A small image classifier, trained from scratch: patch size [2, 2].
Rows from block 5 of a small image classifier, named by matrix and row number. Rows with one number within an expert belong to one neuron, the router's apart. Each number is 128 + 24 x the weight over its row's rms, rounded and kept within 0 to 255. All counts start at 0. Numbers have three digits each.
After each expert's rows are labels from the 100 images, of 14848, where the router gives the expert most weight on average: "top examples" is what is common among them; "colour at peak" is the nearest of a few named colours to the mean colour under the peak. Only what is clearly more common there than usual is listed. The data: retinal OCT scans (Kermany 2017). In brackets: how many of the 100, against the usual share in percent.
# router: router (model.blocks.5.mlp.router.weight, 32x96), inputs 0-95
# gate: expert gate (model.blocks.5.mlp.gate, 32x96x96), inputs 0-95
# up: expert up (model.blocks.5.mlp.up, 32x96x96), inputs 0-95
# down: expert down (model.blocks.5.mlp.down, 32x96x96, transposed), outputs 0-95

# expert 5
router.5:127129111106094105140148123101087104124159085112103153162140140151111124143165122181138157157135108159114145128081136125095121159155097166132142119142091158125148120111149122127068153099120119150110125158135109109134151098136113164094117172146131108123131127147109088107065142150131143159
gate.0:110100120144170095142154126140105113155156094161118160144136145151115133168154116131143114190120087103129128140125100097118170087126112128145147135153109154146081101105116105121101142089149129145133114164148142105132135123150115130081111179102154108154152160106122121157081108163147119121
up.0:128147142108106144139089122126135138087129109135123069148122121091149140106097125127137120124111153123126089121127135140151085124103106139095126144124133126105147151150113126110128112121131112093145121128138162122086154141079145125155145110155103219083123146184160132111158170119142149173
down.0:148124155114089160157104058169106113124115089103135158128084152151118152127153132120127109150117147110094091146171122148136127149151140136128101151113143128146104102185129147079170148094113139114115088154138111141125141109115147119131122110184097134154121134108131140137137148098135148171
gate.1:136166128155135136138158111134120128113140114179091127110125121181100120128107117148160122127201112125185110155103114130124128172177137156087148157099093136156114125133094085132116166118132112144125110148124116122118134102174102124090133143139107102144141102126128136147094133180122158121
up.1:142116154129128094110145156134116131143139144135126125132151144152121106129105106128116103155167132118172137145100095107123163147138119114133135151126111189128128160082102107188123132123088115144127141153139153131088090166155144071149149129115169108138116106123118133158078142122170136067
down.1:106122112163120136135161165084142115122134143137123120117137114099111089127114125125120097115161128122127133116120139098120154098108146161104147105114144102078164109118119076177099096123155152113102127069121163126123135184117118115176148100109126106088150114177144145158101132132116102098
gate.2:151115137110148144098189094122109172157126111190123137173133145116104123162161131155143139173170113140098085107114068116091126145114100147097162121135108146140113141121139130085129136096133159151142108119139102132119129111136134120099073164140132159157121118130124109121108126144141129159
up.2:084090100186137139154118149089135080116104132076119158115131122142151142107179133135138113111088103117161190153141118164100136118155115142168156154056116136132116104136148144131134116151157132154112146110089115129121129123141140136168099127115156120134155144103142116147111118132110124115
down.2:115137104099113085092158137099177117125107152143126100105175111139122142161106144118173163069103097161137144095124121139136104131107131091134115150110126175121150159103123127149134130171115167116141120135121110101095097114132103143096135155085123158152157154122132151138145104179131121114
top examples: finding: normal (92 vs 51.6)
colour at peak: grey (83 vs 24.9)

# expert 25
router.25:098085114119135149079122118113097120127154141120169071095084143100115124118134111090134105115143138155145134176133129102132116140152102130139155137099166137092145112163121135117137124104118157080149118162146102156121166119102103129092155142139128135131081101096074132159100112120101148135
gate.0:109138126134139149114087103147143123137149134137158108131115107127161148101186114119086124121135103183147167159120112134133115160150111093107161114098134119075105129144129151099152171131122134093181132158123093129116135135115136116133105149098095170149129107103142147178088098118100133095
up.0:120132109114149119118041096123137105117163120150161120124119140131168164115184118098084138139123143117105161150088100138107114148153104102124159104083121105107139133123128157137151149136125109100167106115097095150106159149140123104150129144116126154166110103095136113150142106161109157142
down.0:138114138139120119134125120119136108128117174127097108100058164150167153100100143141112159114117148124138160105152164158080111098090149127155117124080094165110150138162117176125128149151097132120162154156119173125155121115112147132074124160124143148125124119107122143118140137150119087154
gate.1:119120103104146167132104150072104119115166134146165111133111144088159118114150085119089125127145132127124156183088111095101127135149093124149166108093130139115084118122129124100147158131131106096186158140104085153109153119146139128141125136119081129152111079116132133161117134123104138113
up.1:136113122127136155130095104077142103127161134132154088128088137073175138105196102113085126121148127135144171179091121115109126153139098125119134095091157152106112124142145109118157173135128146108166147158136091116134145129118130123116145148121108126125108099097143153145109128146091159129
down.1:135101138123172121123127114115157091128117122142118104094107140126171122112091105131112142111089131142104142107124168149134095090112129114162100162101098148094156134140124144105130134133084126146157140178133143126117118092085163151104098160080146184136101173117161121137140140167116144147
gate.2:164096123144118136112157149071134114157122139119119133162128125148121114097099142160119117112146132110120128156155152149109124121152137159164152094146088106166133132151140178118129173113082105144151119124116133085135151126161124099145112165128143098130126155143156087065164129129171097098
up.2:136124160104096111101079172162101111150136137111141107112180156156131127108166090134130147141148145117156096160087134163115119180118113142098094126113099141157135133120130147124116133091161092107158126102094152138143111114121092131107107146133099176152104137118118166146103145139131158162
down.2:115126139162089125118099091160138090122158078112129112140101144114089124104162152107141121081133125111113140100119138129170121145134154105086153173155188154163111143158139144143143070120103132150140177106122104121134135135110100118142106098122093146129155149162159111125106119132150141124
top examples: finding: normal (99 vs 51.6)
colour at peak: grey (50 vs 24.9)

# expert 17
router.17:086178132133119125150144130098112100143131151160148166143156144155153108135072134071085124119115117119143148120134168123127162129136171062120154107149130127094088150114111099125104115134101094167105115098097151090140131152130113118127153122135119117105164128165110114104127101103135108135
gate.0:121105148145165130134107125071108084117126159124119112109127110128111097143122144138128119165111137154155124133170134171147123114145098094106108137038137120111095129178161139119140118137143141142111087158142151107130159104150115115134137139137120124081172152147134141098131095122140073146
up.0:161123118095097110137124113149127163142130124102130134153123128112119171155140112133154134131146112111111111121086127078113108128102133176156138133197105149160177126085093116146148131077108134109139162106127115159126114134117127126141112124108112152161086106086125104167098173129113167112
down.0:080150125119094123086107108138140171133154143083135115116102109132126140155175097143116119131130156120148124124095158146153135167148139124111105167117144131122100091151121140084133127155147131090149163145120129055110144095099165117108115142131167169133115110111135093117107141140114167160
gate.1:102119146174148158144134124058093100159152129138112165138147114131129130132119105101133115151126127153109122178119134145132140124151137114180133152145052130101087135146137129135132163150134148128085143166190140135118120142171121124119160099112115117119157119168120138122093106127108104110
up.1:151125143127127140134117144122144136128126154111149119159106148106122159160167106151130128084091105126089127078113123107095138094156143139178098141135110126157140116111116185166100064103133109084134087117145133152135164132126092117132137146089120113104111158103131121159133175116108098148
down.1:110116104101079111108137106162124135123152138097131131091121122131116165160169121113139144120147150092145114097129139131172099164133146115091074168136167161136077120149119126111119116144154157117100146152187112090101140121100148136119138105108171160133135124086109132107116124129128164158
gate.2:142113140093164075118111154091144098125160139111151080096162127078096094115151142119146125134122097126174131163142120183155158118132089126115116141124158126149137152120125163118117132169120118135153092155132138128124114178136135130101115128112113123119172145117149124092145110101110084169
up.2:131086128140131155106114102119132161149122136114105114133107124135101158116140139134167096131148168147087136148102119136131086162161158158193156129130094155122146120097150123142178090106136125101133170135138117175128158089113113129130131152115125179108102140148108139184104117127115156097
down.2:165137123142128137103068123125110105105125147109100113097124162133175136124144124171147131134098155144105121147137115124137115156167137127147075155143118142164095104148103156079111160133114109127176123178113106118142124078133147142106087147091114134134100147102141129091135124106095167148
top examples: finding: drusen (26 vs 7.4)
colour at peak: grey (67 vs 24.9)

# expert 18
router.18:121142107141106124123150105156132143106111117174102123124095112130120134092132094152123129150158129088173126136128111091123154128104142149115140126146091105167136111092105099125095120159094114109161069157147169096140131126166144090099112132128188127122112117102124163108097115122151155178
gate.0:115120133118121132132129166103134134093159136108131128145183129131066141107128096137136124155152139148098161150111115143085152091103100123165129155143142189169138111107108119098135132148114138105083086133124093164120143131143135109095124178158128113121116127104120108079139167096146138101
up.0:136158102159098112152139177110119131101091176098136113117135120162113150135128121096115113145128138119161106107128128100169127107130131151118103154151106109108148152121147122165088153119148157124090097127183111121091160169140130085149133097143157146112123126136090145153135096082165121168
down.0:151143135138166098174137127130159111170153151129154134128121137144126136164092117153131146078103092114167150138103119152105116092111113108166163134115092146141155153067152121183125150137101135108095135138103120139092085109131127131110120149102111123128086096120126182122131102147151111129
gate.1:129099132142165148148110099111122092157117113134177155152088141111130165140133117149126115132149141144087122100174135148102185134135146117138135133107148109155141147120106107129182143087124110161149148127142138118146103057154102123116127156129069099135125138124129067111102141101128117129
up.1:142152133145152139166147079145134097151097125153137074113106119081116126148120117138164174118108164149128069113137125126156139116136197083091134159159148094098142125103114123151094158109105128123147133138134166097128114100126138132157138145118086135127125143114100157129146151122137099142
down.1:139151146109157097096151142120098148159125156115163073118135126127134121178111127137132129097069146148156170107121147137100135111104144109121114126122112135151152176106123130126096099162128135116108167145098157098139125083158060146086152145111133169157130137133131135128123099135164132130
gate.2:127193122109083111108151128142133134102103131148151145161129145127147119117108108128059157156112120063135162105109118086126146115122131131108136091141148126114135118150106109135081162143143115130138110141124110083118143146108109101085142092148178123119109102102109152140117094117161165141
up.2:107147117129143115094164127147121136104111140134144164161101161144140115152100089113082134155123127121163163149169145092099106104137123146109165111112155124127153123143129132141092146167148154157114114146118126059133159141134130103097123072148174116141114108094113136129094079117151153141
down.2:108137125112097108104141086131136125158086113102106133122116113134073113151147098123140084158139100116103135167150112126188127141160102141110081161138165113136123134138086137125157133123157176128132103113134118114109106103115163105129094124147125162124135143127117139174113107143100176183
top examples: finding: choroidal neovascularization (100 vs 29.3)
colour at peak: grey (85 vs 24.9)

# expert 7
router.7:100102122173132111081131069117107116171123160128115117173097080106126141171147153137119106102171137089107116121127104097108115136134163130118150133141152095153148093120133092135157106132093163113132136169166153141129167095105142122100110149125118127135128149099130116107126126109149109084
gate.0:177175116119097131159201098126171145139116162117102156105103123141129157132146125142132151124084105147096082144131137105101147123110118093135121120113101131100167133156157172107143111118084140134131169117087133137136126122145113126164110140136164112100143152136111166129136123107091118161
up.0:146124129123106095117123125113117130172074089133097132159123154138135157154160088148103120167106118151140113159142161112120172146111089143128096129121210123125130150145101115143153117082153145099115128152119087126134125126134170133141129082116131107118100146165157123123149133106158120167
down.0:085181149137119138152113114083145103145094107127144129114129129157115142111124104152139137163130102145118107166110143148118129140163096140152148080144077131125129123111117175171166125102124123118163141167121104159129136145121148145070130102116083057134145114140128133150121130166107130145
gate.1:131078131100150116123160075120148132124106118150150107143097151117136160165138122160161144070136140126091157137111111115087136162126151164121148121171143148108113175166125099142140120131118145111123160145162124154132129076081122131110117152082077149103135134147114118132140144132090111115
up.1:140144140139087160129158131125150110115081124081150135143114129117117163108099162140092094164098137130085096114117128112142133134113134139172125134116118119099104093102144140125111116089175120147142121159110130078138168178106146142130159129161148081128092131139145125112176126149111081125
down.1:176168144123139159160117198125133148106129125127101154135132144106153070101156136183144109136142142113129092153100127092127131143130111151173134106129102086121129104109134123145118164113130123121134128134100101160132106125148116114103125124161083094117153122163114094119117183127093144094
gate.2:123124142116136107133124143115148127150077118177125127106124125109155128126157123154158108101168105101135099133140121118166109124126115141121136138114110122166084117145141092184127134135121145106165128149149155157080092069132153125190118128151101094131150164175164089137094128148127128108
up.2:102109134106147127118099112143119109122125145130099154190120144136129132142122134141083114130077163171091162132136100137112167149106150180184153109115093096100151132133111148119164118159154157111106114111133077103186146123142125135105118135131121094129156160117134102108106130110105146120
down.2:130154158159126131135127123123120122092094102113135106115136151107158129098104119127146134143144091107098139127126150133128137106116151128135151111123152116112148131155142115167098106104171083142120106065117164183116145198138120155177147121147066095109135108140135117147133164098108104098
top examples: finding: normal (83 vs 51.6)
colour at peak: grey (58 vs 24.9)

# expert 8
router.8:115124136138141172159097188120160124098118086089150134135153106115144149139132098122134098127157151179136109105126098139138130134115156146092125127124084096161103140128108096120107107132176134141174147116134099145139118162152112106104143155140124122153101171097166139152091101151118127084
gate.0:162158135131120148164143167117094154088119069128126126137144125137193131135113121124126092150136126146137154098157123108110133143141123140124149115146072111151082115105098171109110123127127110108124147103129082148105138131148099097171149161131136097162126142088178152154096104137133123116
up.0:160161139160103161133105152106111137103120115099112134112127148132149121152119146109119155134136124169163139103125122132096133137091126120123146131115095096147106155123101177097123106076111137126135138100105087112078144134158130136139129109145130121171083131108199184153074152130137123127
down.0:108118116161123112097176123145139137160123137104104125078079128134118084136127123057145097127155149119142094109167124136123124107121126153080135169143195157110146126142105103145123118153161138122105093094110175144127116158097124112134124097124132127133140126102114152141079127116157141130
gate.1:164147159135118133138128173085102137127125099101111119136150164125130131156144094126124124128115148185119117130145114102102126138151130136121163124135068123113122132119112102109093106118128091111151155117131099128072142144175085113106127169131117109135096146110212166137091121104122122130
up.1:158167154153124103116121156115130130122142124083094106162161136115134132148126126133153126147104126151160126139109145129120145165103145147102154115122067104129104128131143144108088113123130098143136172134124096122079124130147096150107142131132096093159117125088203187161086132111144123137
down.1:132109123137124144119149139170128149123144148129103131071140116134118092135134119071166110152159134137144086084137147131109123137104126175089150170170153162116130120134095104147104103138166130162085138110145145129133119145098118090146141087137089114125105112097100147156111138115137158077
gate.2:157135134140136153150115169094131145162134102111120133105155138120156111142129132172131146149117116148143138116122072121111122102182104120190146104155081120145125124136099104135109149134128129114148095110135111157103115155177122118138159145110143090146123168128186177128091114123095133086
up.2:089092100106141155154141111138142137159135086177152131105116116133068107079132101120141113116147135131085115118161100116161056111148131134149118128172154166128140113116146140163158135140115136135134113139117132134138076107141144133156131145109140129106134145158070090112148150127101107130
down.2:139138152123145141128074150078115115110111113129134109166129149152128146138112165168102132143092137156100154161126119112114132099126119099175137106095079111135163125101135173125132161124076118083183112170111113151121134086122127158103100164124129110136107126132154138135152120143101118155
top examples: finding: drusen (69 vs 7.4)
colour at peak: grey (56 vs 24.9)

# expert 28
router.28:105141149135116114103151098112127131144158124109152145129116089149117154150110094089148102140096114137084126143125165098120122100124121136132141110158168138107136133101157159166102105153117131142100091145130148129104081127097117088179164064126135155084101099124129130163164089126126120122
gate.0:088151168129106141120157126132139063144114137107135122156182138181136158159130151106144140125093162154147110072159122149130098163103136150122108130128106092092128158136096136130154127097107141112087135148149105106161164170092128139119102119112130112149107170125141109133120143148152124134
up.0:155072094107127139148113131108128151149109139155111117102126127085121102108122154155097123107175104103170148127102127109112157124135097172130106143082148156172131127131180117133130099120161098110177136098080135145128115095117152128119135173107128138119126116164112147115139112117128135069
down.0:112142150155137172152084153117167143109114144183106136129171110134144105107154158150133135111104124139154109149134134092107155127130091158162163099125082098134145148096126115151128151140117097110138140141104094171134125122147093157125150142116138068128123116133162096115123167119085121089
gate.1:115096093145201119134131071126137149157157114132115111125081109159123118135139162089143152111131129123079132118148113108093120087138132161130143081139160142125140154122138112157153144169131136161121111136135150167161107077141121131123113119098082135132160101144153118108148146108152143096
up.1:146177158135067101112124160138131106080104136135107123142145143096145139126092081143146162158112128092142119143120169138174134109108148109105137153164115090136127138115117122145086114098139117113107170140126147079083114182130129085129136126175161136133110120132113114128129097146134124143
down.1:094141146126140147132074146113138175130104170156115125147135093129172165111101127132113149095093129118173133139151135152095095134144138119169141118105083095171129156107120158109168134149090110088147134176109084129103113093137118134095110145169132136115098128154134114113137138136110129123
gate.2:102152155139112146121120145115139085094112144135129137132144126134075156124117162103090123105113151158149120095136132143132080184124135117150123116130133105120100138125131143157133134126137097095124118146146108085134165153053121136128140128157124094149121194122152159110156157188149135110
up.2:105171138141071140119167119150142116127125153094117150129087118149139161110085131134100140140127111131157131138165157134112101121103109108158143134150139078157181143130110143105130144131119135122102103141136149117097104179126093139141101062161111096157143167104136151113119124125106146171
down.2:125113108114127104084149139073134131156103129103120109134134140101136152167125156144128118095131129136124129101134178120151116108105129102084120114126160126096095108156116086164092085147148121143091134091137171106166134148092116119145163092167085143147176138119115149144117102118158109142
top examples: finding: choroidal neovascularization (95 vs 29.3)
colour at peak: grey (88 vs 24.9)

# expert 26
router.26:170158156171098135155148138132110143120115170095080105132120109107122110098149093158148083157116133144123106156101116110167156122113144119140120132143158159155126174123145171169091107142145123105152109116097116100137132088097124172135107120145099139123091136131107169156146098136135108136
gate.2:154130125126130122149139144100112107109092153098091134126095164107150128078135117178093133129137144110158165136095096133116187138126160138095118118131178140138137147116118138136098091142124110099126142097151101100142158081082145152136136093140088106110098120130145172121163115163123114131
up.2:165135093126116155162144160121109089088106161133107116116107160105126124108111108170111115122152150124145106127121081146130172112108154162107114132165135142143145168106124154150079113137117129099147148078164132120101147097126158156150144085170089133106096116131118168131126127160138112149
down.2:140125131123161131071089138121115130129135138157101125145112143127143149115148117117140145115087163115131137112104076157090167089113116128154169123118083147123145153102104153138142126133091123155145149143093071096120092134163116135106121175183162126137119113127124147148177112154160128147
gate.3:119121117140166150095137122121086155137155132124107113133091162121109102131153136119145156138086158090048146131136157115154093121153120147138160148120154141120138127106116164161115141159141134130132114132121146139125094096098122122165137094140095185107085148081120167136136115131083133113
up.3:099121114122159130107130090162102163103156134109112096134096150123114070116119125107194139147096174106065125153149146147148120128154119172127158122139154150126140137090111129154108112167130124138100125122110145158133111108126098139134122121110109193093116117113142149116124116131093171136
down.3:109099132131152122126108158136093169099172119101117140150119111098119126152154121127156140107121100088148135128067150111153142110119121118093126149134122113108094112123165130111090098145127114109124167129152148113118142098134124112116155134216190155165141113128104106101166128120156137129
gate.4:138144148100114166176159161117108133111117150103081115106097157124140087148103112144106087134117156108171130121131143137130151137128143173130137091114186115122152141103136143128097138136141134093126154115107114118116133066113138144133108091133115166087128124145136134103175105186131097136
up.4:089126138118127089103136104096134141141145094146154151143170115133127139100138150115120171138133146175120142131140118097081084129135103072152151144116095130150116097145130120118132133127120166156124113154133110119105115158186133073116152169129131120154133126099131124129074138071155159120
down.4:146129149138125166149118118135170116113147103119093121121132123137133074111137157174127109142147144163108099164147135090139106174139104124137117135133150111129111090148145137113113119101158136115116105114138123138173165125133169099165129118100106109098118098113091093086070175080109152135
top examples: finding: normal (95 vs 51.6)
colour at peak: grey (82 vs 24.9)

# expert 9
router.9:147157170113102155098137158128141114151156144124093125128165121109135156175117112111151123121103094139174091113115108123130146158125114127148113116174068158111137146073151165135154094175131152098103112140153152168138110139127128100118112057125117121104143133122139137134145130106134105116
gate.2:116139172099093097122138131107169157125150157133142132170119102127177093146153138087126172125099108132166143131103122124157137134105105127154092135177070117118123121125164103117112149159101092097117133133165117166118101152131120113125101108121105137118134108142139088100166123098115162104
up.2:128135086138150155124143101159136120132131104128108128098136144141102156100110143133138095122147145127120127111141120133089109137151176123110119103076188134132129154153097146113140124106174169181149164130083127059145138114104118169145134156115151077120131147119137158155104123126123092141
down.2:123124137134133146130110151131096102122150168145127126152146130104139062106196089125138144161136151095136132147130129167062120138133123199163131090135104122098152115088128141150150164096139142132138155134118104132148120143133103124123121143114150085113117147166146095143117143102136107096
gate.3:146102134104119136098127133124142132138119129137124132135130137108093129171138123139132137171107143138145108117148104154124146145090059145169132126156055179110116115124173124145162142135106143116103152163170124156096154143158102070143121088147146139110152129126140152108169117109147096144
up.3:132145096134190117169138103133108138129136103138148119114124132133110136076097122122145128115142100125036143155123139105125113115135177125117123129114156090135129134157080125103109131098144138143154151096112146096157140087127161167111151184122102134137097142114120146119100114148143132165
down.3:128109136147138158133141169138111104120197195129128126168132128110160087115160072114110138150146124107149132128116152182088136130126136197120144118153128132109116119114116103140139120111138159138106159122147134122147139136107102122138132121117167098101118144151142106092086133118158108080
gate.4:128140119152128136109124157122091106104180128158076134123171135161135075138131138163172126103118121148184116090100144119139151122135123107150139142114116129156147117101109150165143091146124137127142119136122134117151135162085117100140102060136131119166161131098104170171124099121125124145
up.4:132113116115147151115159135176104132163094145130092091109133157116078168140162098122124122115114122122119117150172076119127102145088122155134172136120123185132129129124123120159143139110142186138103164157115128102144140126160139123109126136115196128112129132096132083111133118082120105128
down.4:134124123147143121110116111145138107165131130126090129130084168128105144122147151151100113133093141148070126144143127148141113121153131108154140145111100124136153123126094176079127155105106163111150119186091125114102096119141157118083091154127134112126125132127095133164156152170075117178
top examples: finding: choroidal neovascularization (98 vs 29.3)
colour at peak: grey (50 vs 24.9)

# expert 20
router.20:156109115137126116118134114109149120142131093147143117110102174079118121102157111149157114095110123128151149106186123101142124120122109182130147111116104147119081128129138088125148129094124080141091151176098096133166135127157112143146179119106118168130089093155156090148132131143127137114
gate.2:145153180135131139116173145086122094077147126120149104114149175090115099110177100114097107142077149096149096138159146156131134156143133139089128143101129129133125120103159136145089132161127119122091126149118112154121128129111119116161131110159101144080157088159138128129123124119135172143
up.2:119128100108135118155082081124139134159106144110099147097113101141151143167103116146142151096147114154075192147115092149109097099123123136178116131158115114146173142171126121114167149153133146136135142089128133133135098142145096129094115154151118115141113179120110150144105116128114096160
down.2:154159103088106123106140132167122145125140142114200131135145109139120134151103148110158140119124144109158150118137139145131089116150138091141109123133138147161138126131089154119141132140136106098128134187145072106124123110143132184053103141136169154117140118110122149105088140165128156152
gate.3:121112138115149168109139142140110119172171135121173101136124150112135127126141134149117105134128136136147077087174150092080110118140132140054138113118174109133123140109121103145084118132113097149109148167136161139127146121114131157142188128129129128076119094162136116144179127116124136136
up.3:124160111125086106169120113144124155123115155144060170127132107169125142156100133116138137131145113111132164162086117141161149158125146100162110139142098175125128118145117151099143101120141158133154120089122100093131137149139106101088081151102141123164126161101103143145082131148136098126
down.3:108129124123112171142102090171125144148151143112155112138118128150120148107130123067120126139108132084157118127167142179130095134132144146128093152105104132141097130156114152080153126110113149122137143169136115095099110070140141146075101145127134135132090186111145149111102142115147123164
gate.4:138091137132142123098111141163117128107056138143107130146124126144078121100173095158107152149145142116096124139146099153092135094066109142157108154119164149163118114159125105116132137097121141111147158141147155074121126125122146112159090128139151148121132115123131107126169137142070108127
up.4:097117163128170126097151187154143144129105116144152114137121162116130127140139154165112149144170141139096111128118144136095149119062111143143162113114087139142099120075151071097104171119129113104156162106152149117162160098100167132123136155152133133118115124115135137099119128149109127135
down.4:128138154134127172128085136113125133160118151149123114140094167126139139085127125157107124135094146159117142145122139144099120119136117132173156127098099113168127113106143195086156151112094142073163111167073100146118104104160149128089113156150117112112107135150142118122158140121141160156
top examples: finding: choroidal neovascularization (82 vs 29.3)
colour at peak: grey (61 vs 24.9)

# expert 21
router.21:174100131126136092126148099132127126105133096099158137136166096121138158128071119139161173125156092142129167113133169147084094121130153173102135140116130120111148138128105152113151082121147116131106142132149154123092128090132156140119129126123089134136178143093121155171156103153128151088
gate.0:140142137092121100140136132138150160111121095153115078099144138095128111147140129168128145114128167127149057107126131132187116129081154153104121127131111092119161143108131147140124079063115132115130158089140122123117156127106105167080100141108120143126133119113113107173143107130136139097
up.0:114140135173111131133128132057069142155135187153117133121120162144137134144074118103165132126163103110135104118145144135135149196137134117138134121138086138108075127128112089130147153125134130092134099145118109133129103118174144147112095107132132115126109123121148140139082138108143142177
down.0:149165135139129189155090150132103123105120158150124121106142158137130094124120130137136103135090113127162139154092177104068145099129155136133161102131146085127137107153159125134143133153130135142136128115086127166135165155166132132145105112143083075151139084117122097107115150090133146120
gate.1:119115121120125128139156111141136112077110156136100094148113142111112127152165126103162109139193138084105138111128126133136129181123133159126112104095104114122124138100118127120176127131145113136126139135111080098119148110076159124065141113148140141116113169124165114129119189160116174112
up.1:138114131103151140143135157124122109142122134098144140113163158186125117106082127143125129130175116151095116119139092164122138150155128117142110131074043113152123125145123122114178145162125128119103122142151107168112106099140110130097103144126113155139134097129155155122092152192102125142
down.1:143138141137092129138126153115112108095108140100109106101147126124130101137144157110111145155168144107102116100116137120154152126123125149092135127183199113112133125168130098159122105116174128152117128083144151134130158192100137121162142062135134115135130086126114123161119177101117130126
gate.2:177111140148165098088107130149114150124163134160162117124124078120155140138075111129093154116134120143160148137142153110088160109132167135131150157127131130134088121165101161096126099107178132116115135115140119131098135112113111164130138150059139103134143126140138134170148089096126134108
up.2:116105154141132091134108140148070117128137157138129145088127107145138109129109117119117098140133132081135132141110143107126157143153142145169170130129154130129089133131086140101148095148169094085139152050111129125139124106096102144177122130123168093126137111138159106160162123082138120109
down.2:149131174142141178145087105137090154087112107107122119134105178125144118103167169124101089166120143158105087151128153129119137143122119135111127121157150104137115100180116117103125113091139112151133098106120131152118167147152132127158113110136071074120143096137142105146135144092128132148
top examples: finding: normal (85 vs 51.6)
colour at peak: grey (62 vs 24.9)